{
  "hidden_act": "swiglu",
  "head_dim": 64,
  "inner_norm": false,
  "learning_rate": 0.0046
}
Rows from block 2 of a small image diffusion model, named by matrix and row number. Rows with one number belong to one neuron. Each number is 500 + 25 x the weight over its row's rms, rounded and kept within 0 to 999. All counts start at 0. Numbers have three digits each. After the name is the row's rms in percent of the matrix's.
After each neuron's rows are labels from the 100 images, of 14976 (inputs lightly noised), where the neuron reaches its largest size: "patch colour" is the nearest of a few named colours to the mean colour under the peak. Only what is clearly more common there than usual is listed. The data: photos with spoken descriptions (Open Images, Localized Narratives).
# gate: MLP gate (model.blocks.2.mlp.gate.weight, 256x128), inputs 0-127
# fc1: MLP up (model.blocks.2.mlp.fc1.weight, 256x128), inputs 0-127
# fc2: MLP down (model.blocks.2.mlp.fc2.weight, 128x256, transposed), outputs 0-127

gate.92 084:500512509479535518430492490527547493492503491509492502479477472524473468504495494508551456509495554508492478500490498505547482526488519480463533482441515515494518523493526492511498501511477509491492503486505511515458550536472480527507489497492491479509498544439528510503473486481441494483519462450516507486529512481481479478492522517531487473566460506475526498503505508561520505467507
fc1.92 104:514489484511525485479525477485478506489520497486493477503482480500498515491477515505433496490496518498498498454484461507483492436498478509515460495532492558502497474478481534498490447482504464504527506464451481510492518469462498494461509502492531533495535499520535511482508475523551501529501506517458460483518497503499477511496466495477507525567497458464487439481466497469524454485457
fc2.92 092:524533481489514473511537482490521530509514512514504534481510493502452560508513494489466508478491487500504527513476465489494514573552497477452527516528522524494464507504545556511497526509483513500479512493488501492476464553489477482505520470492511528481465487529502507475543531521443495544503485533499493503504523513512504498487563513482477467543504517514472461508516479473534465482522
patch colour: black

gate.45 086:476483478501480583470533530515511544506462485499490457498478500525465510532524527521504453519493462504497523543491488480551504501501503520486474509493440462507501540497518499502523493492458463565508495487527489478457463479468494501484518475488507498526535490503494474467498499511513514511493479523497551521514507524460468502499491478487474481501504446522518483509474507564490517501516
fc1.45 131:503534457469479541528487442520501513478534479571500518494503520523464465509490487543488485491509531527497514494515444495496462499501461476509529531509474514478466467467489524480480509516517426548500489481495482487462499495485485509527509472487512519510519498523499511520480503494461485486480532559500480527508535502525491507512548533512499504487443479502506479490491465513464517515464
fc2.45 114:495519492521486524489495461527509482505504495423522520530530474543482466500494476446479473484497505466536488458527479526500510471532471498485481492513506518526460541447519485506486515521512541454507475521490549473505530511524500537484500536502512518509509512541509481531500503497485508537487521519471488456505474489542506501462504484464508488476486494488467507448550520523512521549500
patch colour: black

gate.124 087:525486467431519462524544497503494464518459488469475542542549488503497537517510519518441533511491518482484489474553535563495524487497553502499524503478473512507514526516480507519505487533471506471515507488516507484500494486522503539519480508538486525501462481439497543520528527531539484505500511514497513514531488458461476507496486520485524523516516534479503492525483502514493503494465
fc1.124 082:482512503511500528511492509525471531515485523521532488487529521519497458510499527491452514537504499475517531510502509515523522485565467490523497513441443472518465496531472495544506459453520517479469496446470482491519494499525515543497519497469491520503477496517514466509532518488508487480492546508503480445534497533527551469514486503475539493509505441494496502527543482517517497502468
fc2.124 088:524540479546512497512522501531502503475489515553489524467471463498552530528497515493460523515478482545519518434501526535469478481465490501530498509448499488514526554477505479528467538505517519506493467484511522469533446511471497509501490505538510483467492539463491507532479458547487489528500502511459473484476504503518480496497486508508538471492499465475519512516489532504464507510524
patch colour: black

gate.54 079:543553501490535535478520503515491511501540492485520476531456532468496476541487531517475492529502496567523538537488530522531473461517480529494481534480505499474508521482478487518529495519515541489514497530499502505483505518507492490503483518475470514514529478524475524474517476532537459474519479500510505487455472480520504446472447456480514511493450501475511471494518503450461499521498
fc1.54 090:491501538488499558463486481497514492537479461550531523536459515473496469488493457508483491505483529481476530555512541460511534457481474531468500475577514517512489515502508501503508525507474537521523485536464488503434540518527495452519491546511524487494486521523511492495490489492556504488504526483501477484503480516525496497498511518497489503510495514459517496511456503486477493468484
fc2.54 089:468544472490530500477528520508512487514494466544515528516475479515495504460448514502509483489496520538497538493461476524487498490562512518475488533477544497483515510565496487499519530445492549519469519514538498479479493495532477491495488515497462473508486507483485482482502511446520531526525516541509489463485490501489512479525445500487491476449543523487538517510486513524528537476518
patch colour: brown

gate.251 105:534469565457515495466480476469496531512524496520473482504512483517503498538512508500499464492506498489473490458529489488515515519497522548477466525472454526496435495533493522500516529436530536505513495496492517510518531499527515476503511542512482512517503479515488491496468557467517501535517483475480548499488496509459497515471499505487517504505543493533501535522557512516560492481532
fc1.251 099:543488479448508506502498461477494535502536497506510531506497529501393489512511496467488486470491465461497502487510431486506478471519542545470485503499497487481452497512466532491511514458516500492504518479459515478484497482520473547467510491489496524495507481494475507488478554501507496529478485536479496551501470476508506481478500521496506504492511478502510568529498504465518510487525
fc2.251 104:514517528442494479488569480526487476482513483472496516472489481483471490492512449478507511501482489487489474469474554451528515522481484477500485508476464506498520527502512493468529494481457554501491476469481519492483482510539508526465522525529466523491505480471561490486512491492511490531518528474518476501491510490482451494450471484496503490519462510462453527531520485528550494499536
patch colour: black

gate.235 108:506488483497500514529519450515454476543496516503506482509506494508477483441514475493539510499506505502505528504462499507485518490512490498496570557462525509503520550514495448520488531476499531492504493515520499538508479515482450490486509510515490507497478493495467508487485503525531517545519460507488481481470462531493536490586542525545489476506489480489508474486497494475497569475499
fc1.235 084:506509536517467490526505487496532512533504519455491535495524451489496532512485522460507508475512487504497473532493509522533499517520486498509465511503479490495509532521514504511427477486544515528476537526474501513470519559477538476513487525517496528527500527489487497508470475491466493508467499488539477528499488512505459452527511531511480481456468478531517508506517455561523469437520
fc2.235 101:507524515493500488466498523475473550554489503504501522521517476481469548525523487459461486515498515471500516508532491493537533488517522489466526565521489462495461544493505534505479501527517531489536495506496500473492505533492457499464500514512533496453470509517495492497461486474550485450478510482511493485525459539528511515540533510503485477490469534508488513532505460499524455539505
patch colour: black

gate.104 097:485510487529484499529480456504472475493501493498487545507506528520486524523505525500512500486495488518496468522458475494483491491534492498466486495462531486458487537490543517511586489507489533486496528482478512459530459474501469538535459509454526499509551503510487515514513520494488494599498527518518510490493498472502531491520494501443518504482516526510514497480501471518529537532523
fc1.104 095:455513512458510503497507539550502520515501516478507507524547457503488498504479505504468529494495533529509507528420485486457494564465512511470458454537504493504481526480506492468514470468507477484536492500506511463509523470454490513460517530463483495491495542479497498520534482484510470535503530506485502507495463502497493505555505524482503546539536517512482512496498514480496499520451
fc2.104 099:494524536493507508471500522522449505453526494498483462493521449502492427458500465508500495503531498526498477527504500470518530489541504441472480522531503479496489513515495463472468474506476510506487438529533511514521545469492499494506502454503490498471540485515494475547459510464523468454475527488486504524515518457505498478483490502490477507474515522492508525533498462492496462461513
patch colour: grey

gate.223 098:476508505525482504537487505500494500500520489510469514527530539510473470507513563493586491494488499485562534520475472473510526469496519551505463507542542462544503499509530523515512509442506518489500538471491461472515490477506494499526488501492486507505473516505492483485489516514493475522521517518535489510476522491494500483464436483497550543502521466504502526478505503491510476554472
fc1.223 092:466480491492519507510469497492514565425481495500510496491524491522477501480483507502522468517491548481491466501517531519501492462512489552547489476506475519524498480528496525473468493490498570506487528520536458492488516491546492496509492501500461481517468509519507503463498489473514510489531490476506478480469434533494479529524482534490535534504498506479500521496440468524522462455495
fc2.223 099:516492542525491523457476515473489531542508511550487457532535489519537516487495459540510483547509473485476516513531490551481501475496483507462464488502472516498535537514513519497476498498484490479496510521528489490508527500490429478454540493498487493504499504505479514507503553477484541484510526504511533513471508516487516449450477495538540475535538518488505469533479541508523495486511
patch colour: grey

gate.146 096:513478546514517490478469487471503522534508481499584487533474534501517460474479458474537471539490480482493507494509536473529493501512524482513474503503506473503461436482483527493506529513478500492504520555496477503512498498471478514501505526474482481527499479487471435465508477493539498500488475526466532479480502451505513462465501539511483515501479507513478459495515540526499506472545
fc1.146 115:507468477481483518509502495458463540486488493485507464478496524520506483535506511485487508479496475473504503513477500496528501499535441486497494487455542496490526491498506481461516457503498499498511447445446492456542501521483483489498546504460518504489485506538550476499494501479464484487497496491575497509504492549520493505482491468453473510466448513497518504470553472534520486527496
fc2.146 089:503482483532507517549472505479500488515479512515546525511533492472525494505500538487428469511499486478482495524481463523524495519495472533506514500539476524481492460557486493498530502480494494526524486555549454509562538490515497459468506497475523496527516516431468552497484474506511515525461487510496507471523491476484529504527500513518472510513504467511486513508456517499493528489525
patch colour: blue

gate.182 141:467510497543491461502516497481515487503517519479534520483511508504548519457491532444519487507508496522488525457510528514497524483476443490530525504494542478490540505523536488496504514534497534502503501483507507488483480498537540502490459492482539506513469500478570486489518509535545498469514517548469540435524470472521495497514533483524507490499497515533501501513501499538525502529433
fc1.182 100:501517477533465552486454480493463481478484489528514505501492454519489495538508479530535505501499488501526505503488480465497433479537533442431496506480502498519512476472470518476516491499486494488513468524513504514530524510415482497529487466480473497471533489558465514506492495475465517516496503450519461518490536524489487486469505523478509498497514486499472495511474520503470519487533
fc2.182 097:484487508496488464484468491486506509479502511544530500547479500502509501477547529545483468440506514495513462487504482521477458498516471529481481506494522493523499491519505474490517526511497511481512500515457478500537517511439490509495503493486559534471539515529476470447478488532489500484509478531487572552532532547509535502512489511445487511486529524530482476497476530512493530510505
patch colour: pink

gate.224 087:523477462516502516492503489506515479488467501492530490488460507497465482514552497503480478496510508521474490460513487505581533500500504498466480490545506474523462522522495506457489497477505467534503504470493537520501555525457469487473510517496499497549542510564488492484533477515553530542537485514515517484491482478544488518499472509512514475487472449521518497454492491477518528473497
fc1.224 119:497518487513454502513492517486457534492458511514479493501497521532467511543490458522552455486501522499481514481501477502472516495451478492506520495492504484510493524530502499556497549492509526488481452500471480474482466470529465506538514476492524553456487480479514512508471517489437521477481460530505482522501520506509481469497521425494497482458548527504507506504477501544489492478489
fc2.224 123:498522520491468502494504502489545538490499517467492535490488523551480513548503477474561462477492504499507506452521490492510508494538483533519467493493490504484494489482460518527463435496496483511482479482481468495500469517479551488455480526481526489521522494482497509497550515517564513484490510529528498468478476488515502515489445574468476525489547514480484489506529500527487489485479
patch colour: white; pink

gate.180 103:497495548472513516454565470529523494466525520520512488477528508519478538499493521501529492487497505493500445513525525455519475516458553511507515479512434506479485510494472542527503524540513538481485513527525487524512493543497493496514480513538479489515509502454492465509492463533476506493521496471480537474525532470515511492525503531515504509531504522535520523511573500529501490496523
fc1.180 107:505486553473485499508474491468486465489515496524527512489498513491485468503511493512527482503497526525466428503513499481486515497463513484520503491538421481492469518509492505507496515525497516514520501503506501506509486512480436509479544484506468503527488475443503471509468466507482502481526494458520571473483512465548510497522492509505496484433473531504519509431538474522479502490516
fc2.180 102:501521504437509504543479501452518500517516497496498492526454494495507449484486493507532482516526496504491508520528501444495478488528474449496486492544506483504471501470481544531447483530486496487524498507504505543529539519471514506563470489515492481491459499495476509489473503489497499477498498497486563478468512473544491528484507516548481508461443471525512494493455518495446502484509
patch colour: black

gate.37 153:515517482467496457524476491485481514521526497457512498483518517510428479484488466471492483480497489496485528505519520492485529494501498501512488511443521473483496480495507489484507464506491490549501537471458484490436490488490497502512501462480494523517500500387531467431529518497549500514491539549504519470525487495504492505484521487486490515493502494497515496501506529526548491510461
fc1.37 111:486506535493518424509512456514492519512517485497525515492468518475538444465472465511502477479490495464474482458537501518512488505523533495506490494541501490531440447482514521536494486507489504484499568518484506500495466491509494493477496497526492505498483456461486462458484477539572483524488496516482495502449502454494522509483491527497475515484500492512545496498497498491544468498493
fc2.37 101:501522491522523523531503515542464523521446498468500508481567484479498490527455517491482514531501506489498542487466496503519536540475493513522546513495505480473500474486481509513479463467502494555500514547539477513495501476513481517511487475496490497548499504485525544555531501486505503495485530520515427483483511453510479488516511502553517505516472470468553540514495472497475504491497
patch colour: purple

gate.188 108:493520592487522527504514468467511495516523535480542496480507473518524534494503529500563454512493487516500432511511536438513478525515499493491478511500455472493522483501511527516515524506531542486517527505452521487537506526508479512510481518491507544510515508475504479544476480505480500503484487488489552503492539486549490504490499525470533477508512501484474508492547519501457487507514
fc1.188 088:444510497486535496479483501494528522484478433506508495496439509484445522505494581472482491502518457484513533513509466445533491442492444502467529506566483468499511509468502505521469497471499496495540505489539464510498517480493492535511492503499490486498481478502503487504474477472455494505518518531532494500506482508482494494519514492508484465503463495472490458476482470472509502470507
fc2.188 096:499521496495459491486522508552446528487492497443476535500486528481500497478487495530524485483499489485495478520477506486534521522536482502499484494484527509524460511475518469475494517517500524483452524491523515507497481517549488553501511501520475484464516507513530453473540474486487500524506484472512470497502551523487472476467473546446524485492495477520456512502513465524586510484475
patch colour: blue

gate.154 100:462506518502504556501493481515497515510473473492491523506473498503459521507459495480505528538484501532482474514505475456520514500503498502511481485486489523502531502449571499527527466509496514493492507494551477469496511503492506506482504488490533463500506464499496506476482490465499509597457477494479488459508501468499531514551498490496568539491545529518506478542485464531484521517480
fc1.154 111:470441511476499481451492501496509484518545526487512489499487514492543486502576509509463510503505474492514472491476518489468478494538481494504531517505519511491497510553436550503497584492500479503502477492485503498517487446464467482481485473489509500491484501513511512486509475500494501459537505513495504482530501488528450477504503536499431460489458481501546497512490485509510513464520
fc2.154 103:472469519488503535530470470516493518471468495519523537481479470512512563565469501505515544520481522526504499507515498483428433504478508522469510465498516506493497462472524477516508517492534507484483515524527493487500500507489507540480530490526530495473487521495538476514511505514498488546545487547491482474489460528519530549473507525471510516492484479492526448492530522506469484511489
patch colour: cyan

gate.88 083:493469481516513488498505486482502495520539484533508536496466509489479503510500476469506546530508524528509559499476507519467494492510513483502488483518476501500479521535486518506541500519479493463485581495520546514477490508571476461512464501497463571469481503495511499516463547478525535510475483522497516505548519500500529491532501519514500501479470534493506497472494459490533505527560
fc1.88 095:474508488465541489479502532476510443505521494479431490466508488492511518501504520493477486515499514472515491440515491503533514524466539487506512506499510490504516487526491491528520472518528479476503476462492490534504516504540496552537561504494521522529499515513505495531525532493506480505509472469533526468500474493468493561456535467496514458516469476539474527519474553511495498451499
fc2.88 101:464508510516512482466476532478515445487521521471509509490508525510478517496501521491492504539493522510480492482503500453526467497536556507518540459526488490472566530513499479538502503496484512513505489487487509542507496469475485518499416484485517496445473488517520505524493493460546486484527483463515515550530511506484491469505462480501516481519457497519516502470517454486513502439509
patch colour: grey

gate.149 105:480537468539507484463521478503508520552502509482548439506480521505526517477492511484541489509488476507487509455521552490503484477537488494481507515477513484508496444509462513510474477464479518532468476523533479491478517518476485458471470481523497496512547506489480416505506462485486489493511462515473518517475485495509510471494512497499489502504487516468459476503536561495502520459532
fc1.149 083:517507470595554497533473503521455450520496492545520480519479479511553498472526483528528526510497517492499525472525462466516513501549495481497490505504521443516495499499454505507514495495457525509460495469469470477540539512488507489473473495512519466470496523529508494471524509500475501491487541493514510476491510530500514499479506521473485523529508463537536513494528530499529517497522
fc2.149 084:502550497464473515486486521518511463508487509523513538500477496472511507508504519502498536482513506500484529560539521484492467545465534514479529469536505459506502467502568526489485551484507500475514479523437504473471486498499478503513499472525476477549468518497533512472473508537503499519459501509482566547481514514488491486518493451546480490513508457497509524488474515485494504487475
patch colour: blue

gate.206 080:499510457543467505532516553497549520457518530490497503511466511527471474508535516501472501523505493547503547514489525527509499475517487524508504528480481535492478517522500490498493499495506460491496510441457456524490483483493484478535469514519484534541507510499533488512496515503492467526496523523537512555501499516457530527508475510497476514492485509461476454454456453483462523534473
fc1.206 094:539485557451506483437517525491479514498515518491496481509491509489504543503504515504518534484503509521543496519510499444483529483470456507508528512546536507491497483548498493501489503497488549501501489548560480491484503471485535515453532552492496542530482485495510494518501423493489531484503492475447460506529477471543503501511521493506488520481511484503487509516535473470501492487485
fc2.206 104:520500553449503527450512535463507509466488503499522526485506473482513473481521520480475487503467498497522487540543536487474500492541533489513493458553516532491505513557492482501482450494498492485534519478534490532497513498472526506502512545489481484498509489443463520491470518511526453529485510496504468464476561481501496544487490475515499525470500472493462487531504519461500478492517
patch colour: pink

gate.103 096:480509522476508495525483524463500505477465454506498494511496474516493533492482505520510460480506515538478474505457512525539532501507512511502479513508486537492541525516517518532521501512497493538486494482491457447502509452519493533494505481535492452510483526487466519499513502502505441549568528472507473492508446471517471504449508526480513498476533531477420495515497492513494464480504
fc1.103 102:539488505496532493468494532483488522465470500456492463443492476540478524500544479504471427502493471483515475496555483573488513481486517488516528548483513468498518458489539484503476487503504499492527504427482540490481499541521509480517495480475519486463498461516506490542501506501524502499507485512494477480481493477475478509505519521473479504475519499500453521478495507490479462484534
fc2.103 088:538501475499470455452481500523554479487511540489481475513501453479492496480517501493500547530503497511514494504500478435450484512503459476498496563484531495540524464479539499484472472507519530515510497501508497531504525549536524530508510523508516501501499515482489489486537521499513495537474483504515516530512445488489487514478571518497533507490456511473493473472471482503493553501478
patch colour: grey

gate.36 086:473461526571526508498484506461483444531517525518441513499516459492482532473506518474517517458485503529515506461503519513449497515454510491513490518518550539522517515534469514497509484510484514496527482498506508528492464535464494486497475501513479507535483508485507505483549498562536513487484474481509549456497505490514500489486522561487479509528484534514460482493485511507534524507507
fc1.36 085:490442513547523497539467465480484486493478488533415491498494505488523476535496449519461505482519518487501486491506482480501532466476550473489495486492508499481521512508529498493488495494509529455511507478507464513536448533521500498524511472488469512507512478501487503463501507489562512490514491463549526454512502542484503489500526517477503516542472535524532497510487467538528531505463
fc2.36 093:504477451537478438466500484509486538486525494508468485488516524542485493525472447484503480512501507544494538473484502480506486501489518466501552526496544473491505517493483521490456463478517479521456549520533507511551481512484526473530487539460528477524492501503536515443527474510471496481507514534495501478519498529484503514523497552447495507477483530482484497497478488502459494496503
patch colour: red

gate.105 112:517490529493508510521442498513479536482538532519498508503519487476476466500486510502506480536510491463481502473505515476468487485517478484489517524489502562478498482435523506494537488485483504486461467448504533454463484503524480467528507498514511472478528475532497508537511501492460493528526503540531501512518491493430509540519515528538509565482467508509468498502500537513484551524502
fc1.105 094:491538513477467537517511499533477514501461487501515527500542496509485513487509495556507528538509499519512470493464530490524491509522529488486505470460523505514473528510467554482513505508477496495506481510506463545526494512545488476484505474528516481494516527462511521519542524481482504492510463498460565458544531500526482439496505481510550495474511470471508525494495471455495479548466
fc2.105 098:513529514480445459530526519498507529501535544457477526501494519487530481522496516527542526519495501552478495497485513513480517535479522506479520483518527542522476527477491537458503509523477498494468510513480483500525525531516535521478513530504514511524469482476479495563494508491551526500556548486471510497542530503497498490478492502543514475499497534481521557509493464495495536501545
patch colour: pink

gate.254 090:508480547453512515502480474496491557479499520467474510531523500479477472507473527495484505468505531525454525454456514485466504494473494543505480534485502486526498530480530508466519454482477476528497487472479549467471507489530507536516501490478473532502491496500559492497494487478538494484496537540529515499529540517489532529496454495440484488508480493492485509527467497555497493513481
fc1.254 099:519471556477498495510532533455539447490511523495489550501524494488540497538535542531495525472504511530510459516483481487518500524475473483499469506532457505500519487490526517479528536521517493511509517520473532513479514511478501492488490518492503546485475491540486517502523492577492512511499535498495490483533519456549509530529472524505535499512547525542516526467503491460461486511501
fc2.254 105:474463520522538499479524496454481461506529512511484482536495486486505500481513512485490504481448470495468475495472470496493502516506502550507489496517506510499561527495467467479550477547503506466491490440490537521536517504505497503495505470487509552494517487532476459523481509541483491481525490529516496508502465551535507507476545469550486500486498491539503481462436471533492505514490
patch colour: purple

gate.5 091:451512494536513508505497486548452513515430465468473506500522499518513457502522471478495500481484409505563510490488484513519533517496514518491516502454486506566503497536465519533446531463479519478503478508495487529519504510530507480489540497504479487541515509512492478497498525485517521504497504497500515498476516534492475507471511496507526489487480516527541497450510511503494495561493
fc1.5 086:526550520492465517526492503523489539496533500456507544523583504497515499464497541499490452470508505536505448499544512523507529506527484515530500476503545526485484483497483507497490455427475491501514512556536506496473548498534498508515485510546475524476544501520515514527501466500522509496481470474496508533503516476475502508470525536481471510506484530472488488500496518494517498501509
fc2.5 089:529502475498468535475502511463481493520505451517426521515518480495527552465488539498483483463505535531512469506523504456494516463474475527475532521525492532457513528520469497499525515534529481476499517498515503491512515540524499549438525498504506505503490510509461472520512520483490488463534509473490524551494480509506508521494513489525536484496515526518507520450513535493505473449528
patch colour: brown

gate.236 109:500452528450527526470473525538523508491508482524463508480474486518548459497501531517506512465493519524500501490489502437508483462520507499479547542507485450494545523496539479527468501456532495538503503500479503503469511489500543508498449537485466510501504506496521525506521519470534493511539490480496510496483526460496488548530463463520526484459537525507524499526519518503470487512496
fc1.236 071:536483509491516506460494518490520512481503515498465505514479518504482500493493503502462509521490560479507492489498498450509489452510459534556508463540541529493473524511477522498491519481522536464545456449490462485488524489517489531521473494486503521483543480537533478475496448521505516516505500506491480476507464506552527546477497490490520461525529480469492459490477510482496485464449
fc2.236 103:497522476464485482544524500511495526487501515521471498503462519481484556501465469495465496558503498494516501463534489536535495508539485480474577532476512520474465505489557514483510496538501509563489483505514520496449487489528545525545475528544512496483504497533511486463526538511517517490475495499497479493492505476539494547505468445520517514514494515502485494495489531499494502509478
patch colour: pink; white

gate.204 093:478513538483508496517537480487475500483530478481495503479464510521510500458461498519517520529491459495500527466588508516515478536499477492496533535496498499537488511494494491515445526461478543493475487487471542524511514514457502497495516502555471527494530515510476521530465503475478522462494452494487547500526480484477545496486488483498440467517470506535510539528508520506486518498510
fc1.204 096:509520506499491505508528511523481501514477479475546546486534462496504452464501526538502487527511487499528485490465487555423487497499478513455479477487512480508501494486544518487437438465497533501523528498542531501500475531516484487496504535510469504488472477508474496533555488499518479532517491462490487487466477460534459521524498527481521538539501507524517489485519513510512510512500
fc2.204 100:470457489511488521506464489483475489493502489484485541486516511478483487507488511473496476520484501484477493524521497452466487500465539531544519515497521568460491500520527466497498483460521522480511508523486471560510508453501450523482513479515477531511519510536485521485532507522488510508533475507562486516479460522527489447496516530481560470529455473519488498505489511478518498545487
patch colour: brown

gate.194 083:473503546490556515477474518464516492500489558513466504477473497489497512532493517517505469484492477533519477493517532475479518534498528510531470500500505500558511509493461479487540533531479519512471495483512500517498534458495524476525538519496488535506526435528499504515501499513463507485482554518550532506546505518468506496517535524462524485561526504545481526488496513528487515517517
fc1.194 134:500510540459524464444500476531472497494476527499547480501484507530531504502470531491503491467511505504481514495473454491479484506530496511464499495492515499555447517529487513521487496526509459473496431503492495507525504517482532514487496499534486510506551495528541523506527476478478510522462490510543459532489508512484506518511485518458478535470553560527476514511496475479474484478456
fc2.194 122:476500522539532477442492484461501488508509504495528507460510460530485508528512507487505508503502543509496495494497474475473499500484493534520511504473496497519463482507508543533492492533525521513490437498491470526497515490533500486536509458561481491475482491561476489497472516480473517535471511505545446479497513479493494466497510458544520473510539485557509528509527569487493482483510
patch colour: red

gate.156 087:535491481491505528516484515509452544518499520513484493517507522504520509470516533500521522487503505505515501465508575464514446486523515483509452524515456498521499528436475523502526488505508497504501473480499492521490476501453493494501477477514521486494502480485495510512507518486453549563518481487495537487501503474516519474559480514466530449482519478503528516498521495489520522574451
fc1.156 098:511508488502499465464512457501529481495486503496496446499480528466512497514518484551461464504500520430522533518485513488506537525483491501485491488484485524557500524470495521490479469538509508496518490487509496481525523502543539463566548475511497525508497560479502494478482515549527520468513449505487507514485515506510463487468506528507535501479500529481493527497505535458499555477492
fc2.156 104:469452526490534483505526477518475467526486503498505458493523464493518493479511476488424460490505534520509489495481472514513451494519499509523451522445512495465490508543493481468486489467489469530477505485518511466490515508444507508486437510492494534471554518495484492477503521491491510479505521508479471486471468499529510498533495505490487506505470479497498499510522488528478466418461
patch colour: pink; white

gate.192 107:479457499491475543512457482500517482510531485526502587519485508501495451550508488467544481490531473530525537515495515520478552485499487549500511493547545468490503461500491483466522553487489498497498521551481521465471497482488512488440515537483490491486509478541548518491454488497494526513484466494502506514499496495498498492491543517497480506498511511491493514502450472505504481517509
fc1.192 081:500474543531542470542475466473533525498491520575493516553504523431503521531508482467513462488506517465482492462447523473521497495517496550518500502465499489508492500494482475485543521498506463517515503507475496484529490457487490498485507525556481485518526497478510472510486512533509472501444523455524473503502506486496501530499517497512545538481505512480505539497464480494520492481517
fc2.192 097:535536467454461497514506504553501503508500512502470504576485491529518495475494522488507512483501529524484488499551511486508535496480529546515558485455522505505492455508480514502480534484529509480516468458507505521502463481508536526496520478486519499480510497430536471516478516558485482494524509489511507511509544486496481496480559481496540509466501477541491534488473519508503497514468
patch colour: grey

gate.121 115:472508487496496522512445499454523514505460479484508510501455501521511501480487466548478526465503540483513517526507470489483489479501485484480495493478529498546524526509525475479485496495551519541481528476516532482499570534479523490528500462488510508447511455525519503480537458502499503491499503533547532484506488532531482490495512494526543496444467481519521458488499544510509502460486
fc1.121 105:524465539449491508508464485447502494490533502489531543487471474471456574515478472506506475490495511474498474498519540470484480512462488539468473479551508505528500550504521527505495485526537522494531494478482542546466533535490485493534528450497487483475513505457501493463473491490466492504471508513523505510488497512540484532506475500533513495454496510512500518512484492508508485522465
fc2.121 109:539452501493495482525506492437567488469511495504479474502502469496496548524497488498466504512495532493486464471507510524508524445490492493537533495503503504476463476465487549511498547537519523484518478491536492532514433503499536481487484548521480496489423501492523458499505508472505500507496494484504492485470499498539516508487461502443511478450513473521521513488483518487501509513498
patch colour: white

gate.85 094:489479509492509456457520492522563520492542532465505485529462501516519489528491535481527500523483510521473490476444467516506464527516505504501530510463488510481472499464502499505508455566540521518515482488480508501520471533485497442489491495495494535491480461510525544477494496496469531491535548481463519484534505491508505529488465541503510557519474493495523557501499506496499524483494
fc1.85 095:512552519499480512487524517543500463491507503508469481573480481480456540513491566510485467485490520484499498480532512473501486546505515486522464512459483473517542531494515485437525505559522468539497526517543506497493511513496493536523469485505533507508467505497499473505514447478489496484502540541540509501504515473512530523533516529521479492487480520486496489522487513512493551500480
fc2.85 096:472531548483556491482488480551496462505515494521517503467534495493481459461478509506476503481479476524539515509519507494519490477506503472523508508460479487507547495576495495482540513483519481477528494475531506509491482451525489529471491524529486509465522503503495482510486504495497514492533461497514526490486513489535484488552515448524512488488459470515455525488467547486487506567524
patch colour: brown

gate.162 087:471527459561479500531478508471538499515491463458466473464467488506486505483500481508513514518493499525514482492500449563478481504470553492498505521492542459505526464480513478513444493467491500469504519450502502499532466494484489505515507467472500481512495493513475533500517498474514499507560545533446491529539479502461483509510522521489472516481515482516508454498529532475510494503517
fc1.162 083:501515568513503519483514452505544461506520499495494547498479496528459518524514493499516488538478515513501453483502492514516500541463547497515508501510486505480512525509515503541511449497511486501517543501491512503546477502512514480465481484511485495505515506455496550545502478444530521493512524475470541466541536478541499544543529525467503509488491501474540529484519532480492495527533
fc2.162 079:516472513508464489508488528529467469529472498479527518511506500501499499523471467507524520479501504481483555474496479552499503538514518508517477489503508519481483500502495453502522495506501482516463515502570476478455516497554509472479513503501514493526535492457520494485529466529526528527520486495518523473555500512453491475502480523479497531495546507536471531535530493490572531449487
patch colour: brown

gate.241 126:508445477557496471529480523493465563493520489493532508520488505514516473495467503463486511492511484491484564519474524517494477497477501532495512561489424500490518511511537517457498498483495490459511499472467505507499472505488477495554542516540464493485491470499514497513494489523502473520468539530485468552507482462482504536495509528489486516480476457506494506510533521505490531530516
fc1.241 116:496426515553508458486516546484456527494508506511506549533466501527525483505491508468517543491489502481465528485493488476496458484502481513506528545548458488486524471487495508504527531500475514500524493471494494495441512482477495512508550518536521484482482468494507504499495512528500496521496527519466501556474444498484516532481458522513513497505508440515475479518504539520503506532486
fc2.241 094:504520514556517482512510486499514453500507471494529487510490488486498518479511473498482510498503486503508465505527466523516504433497496458481528563509477499497498506504531504575491477474501497478520498470498502472497500506529430485521515457453564514499489490526539495526460476471480546501501489479525495527506509447531503521489489516475509490503462490506499459494472515487482450506447
patch colour: grey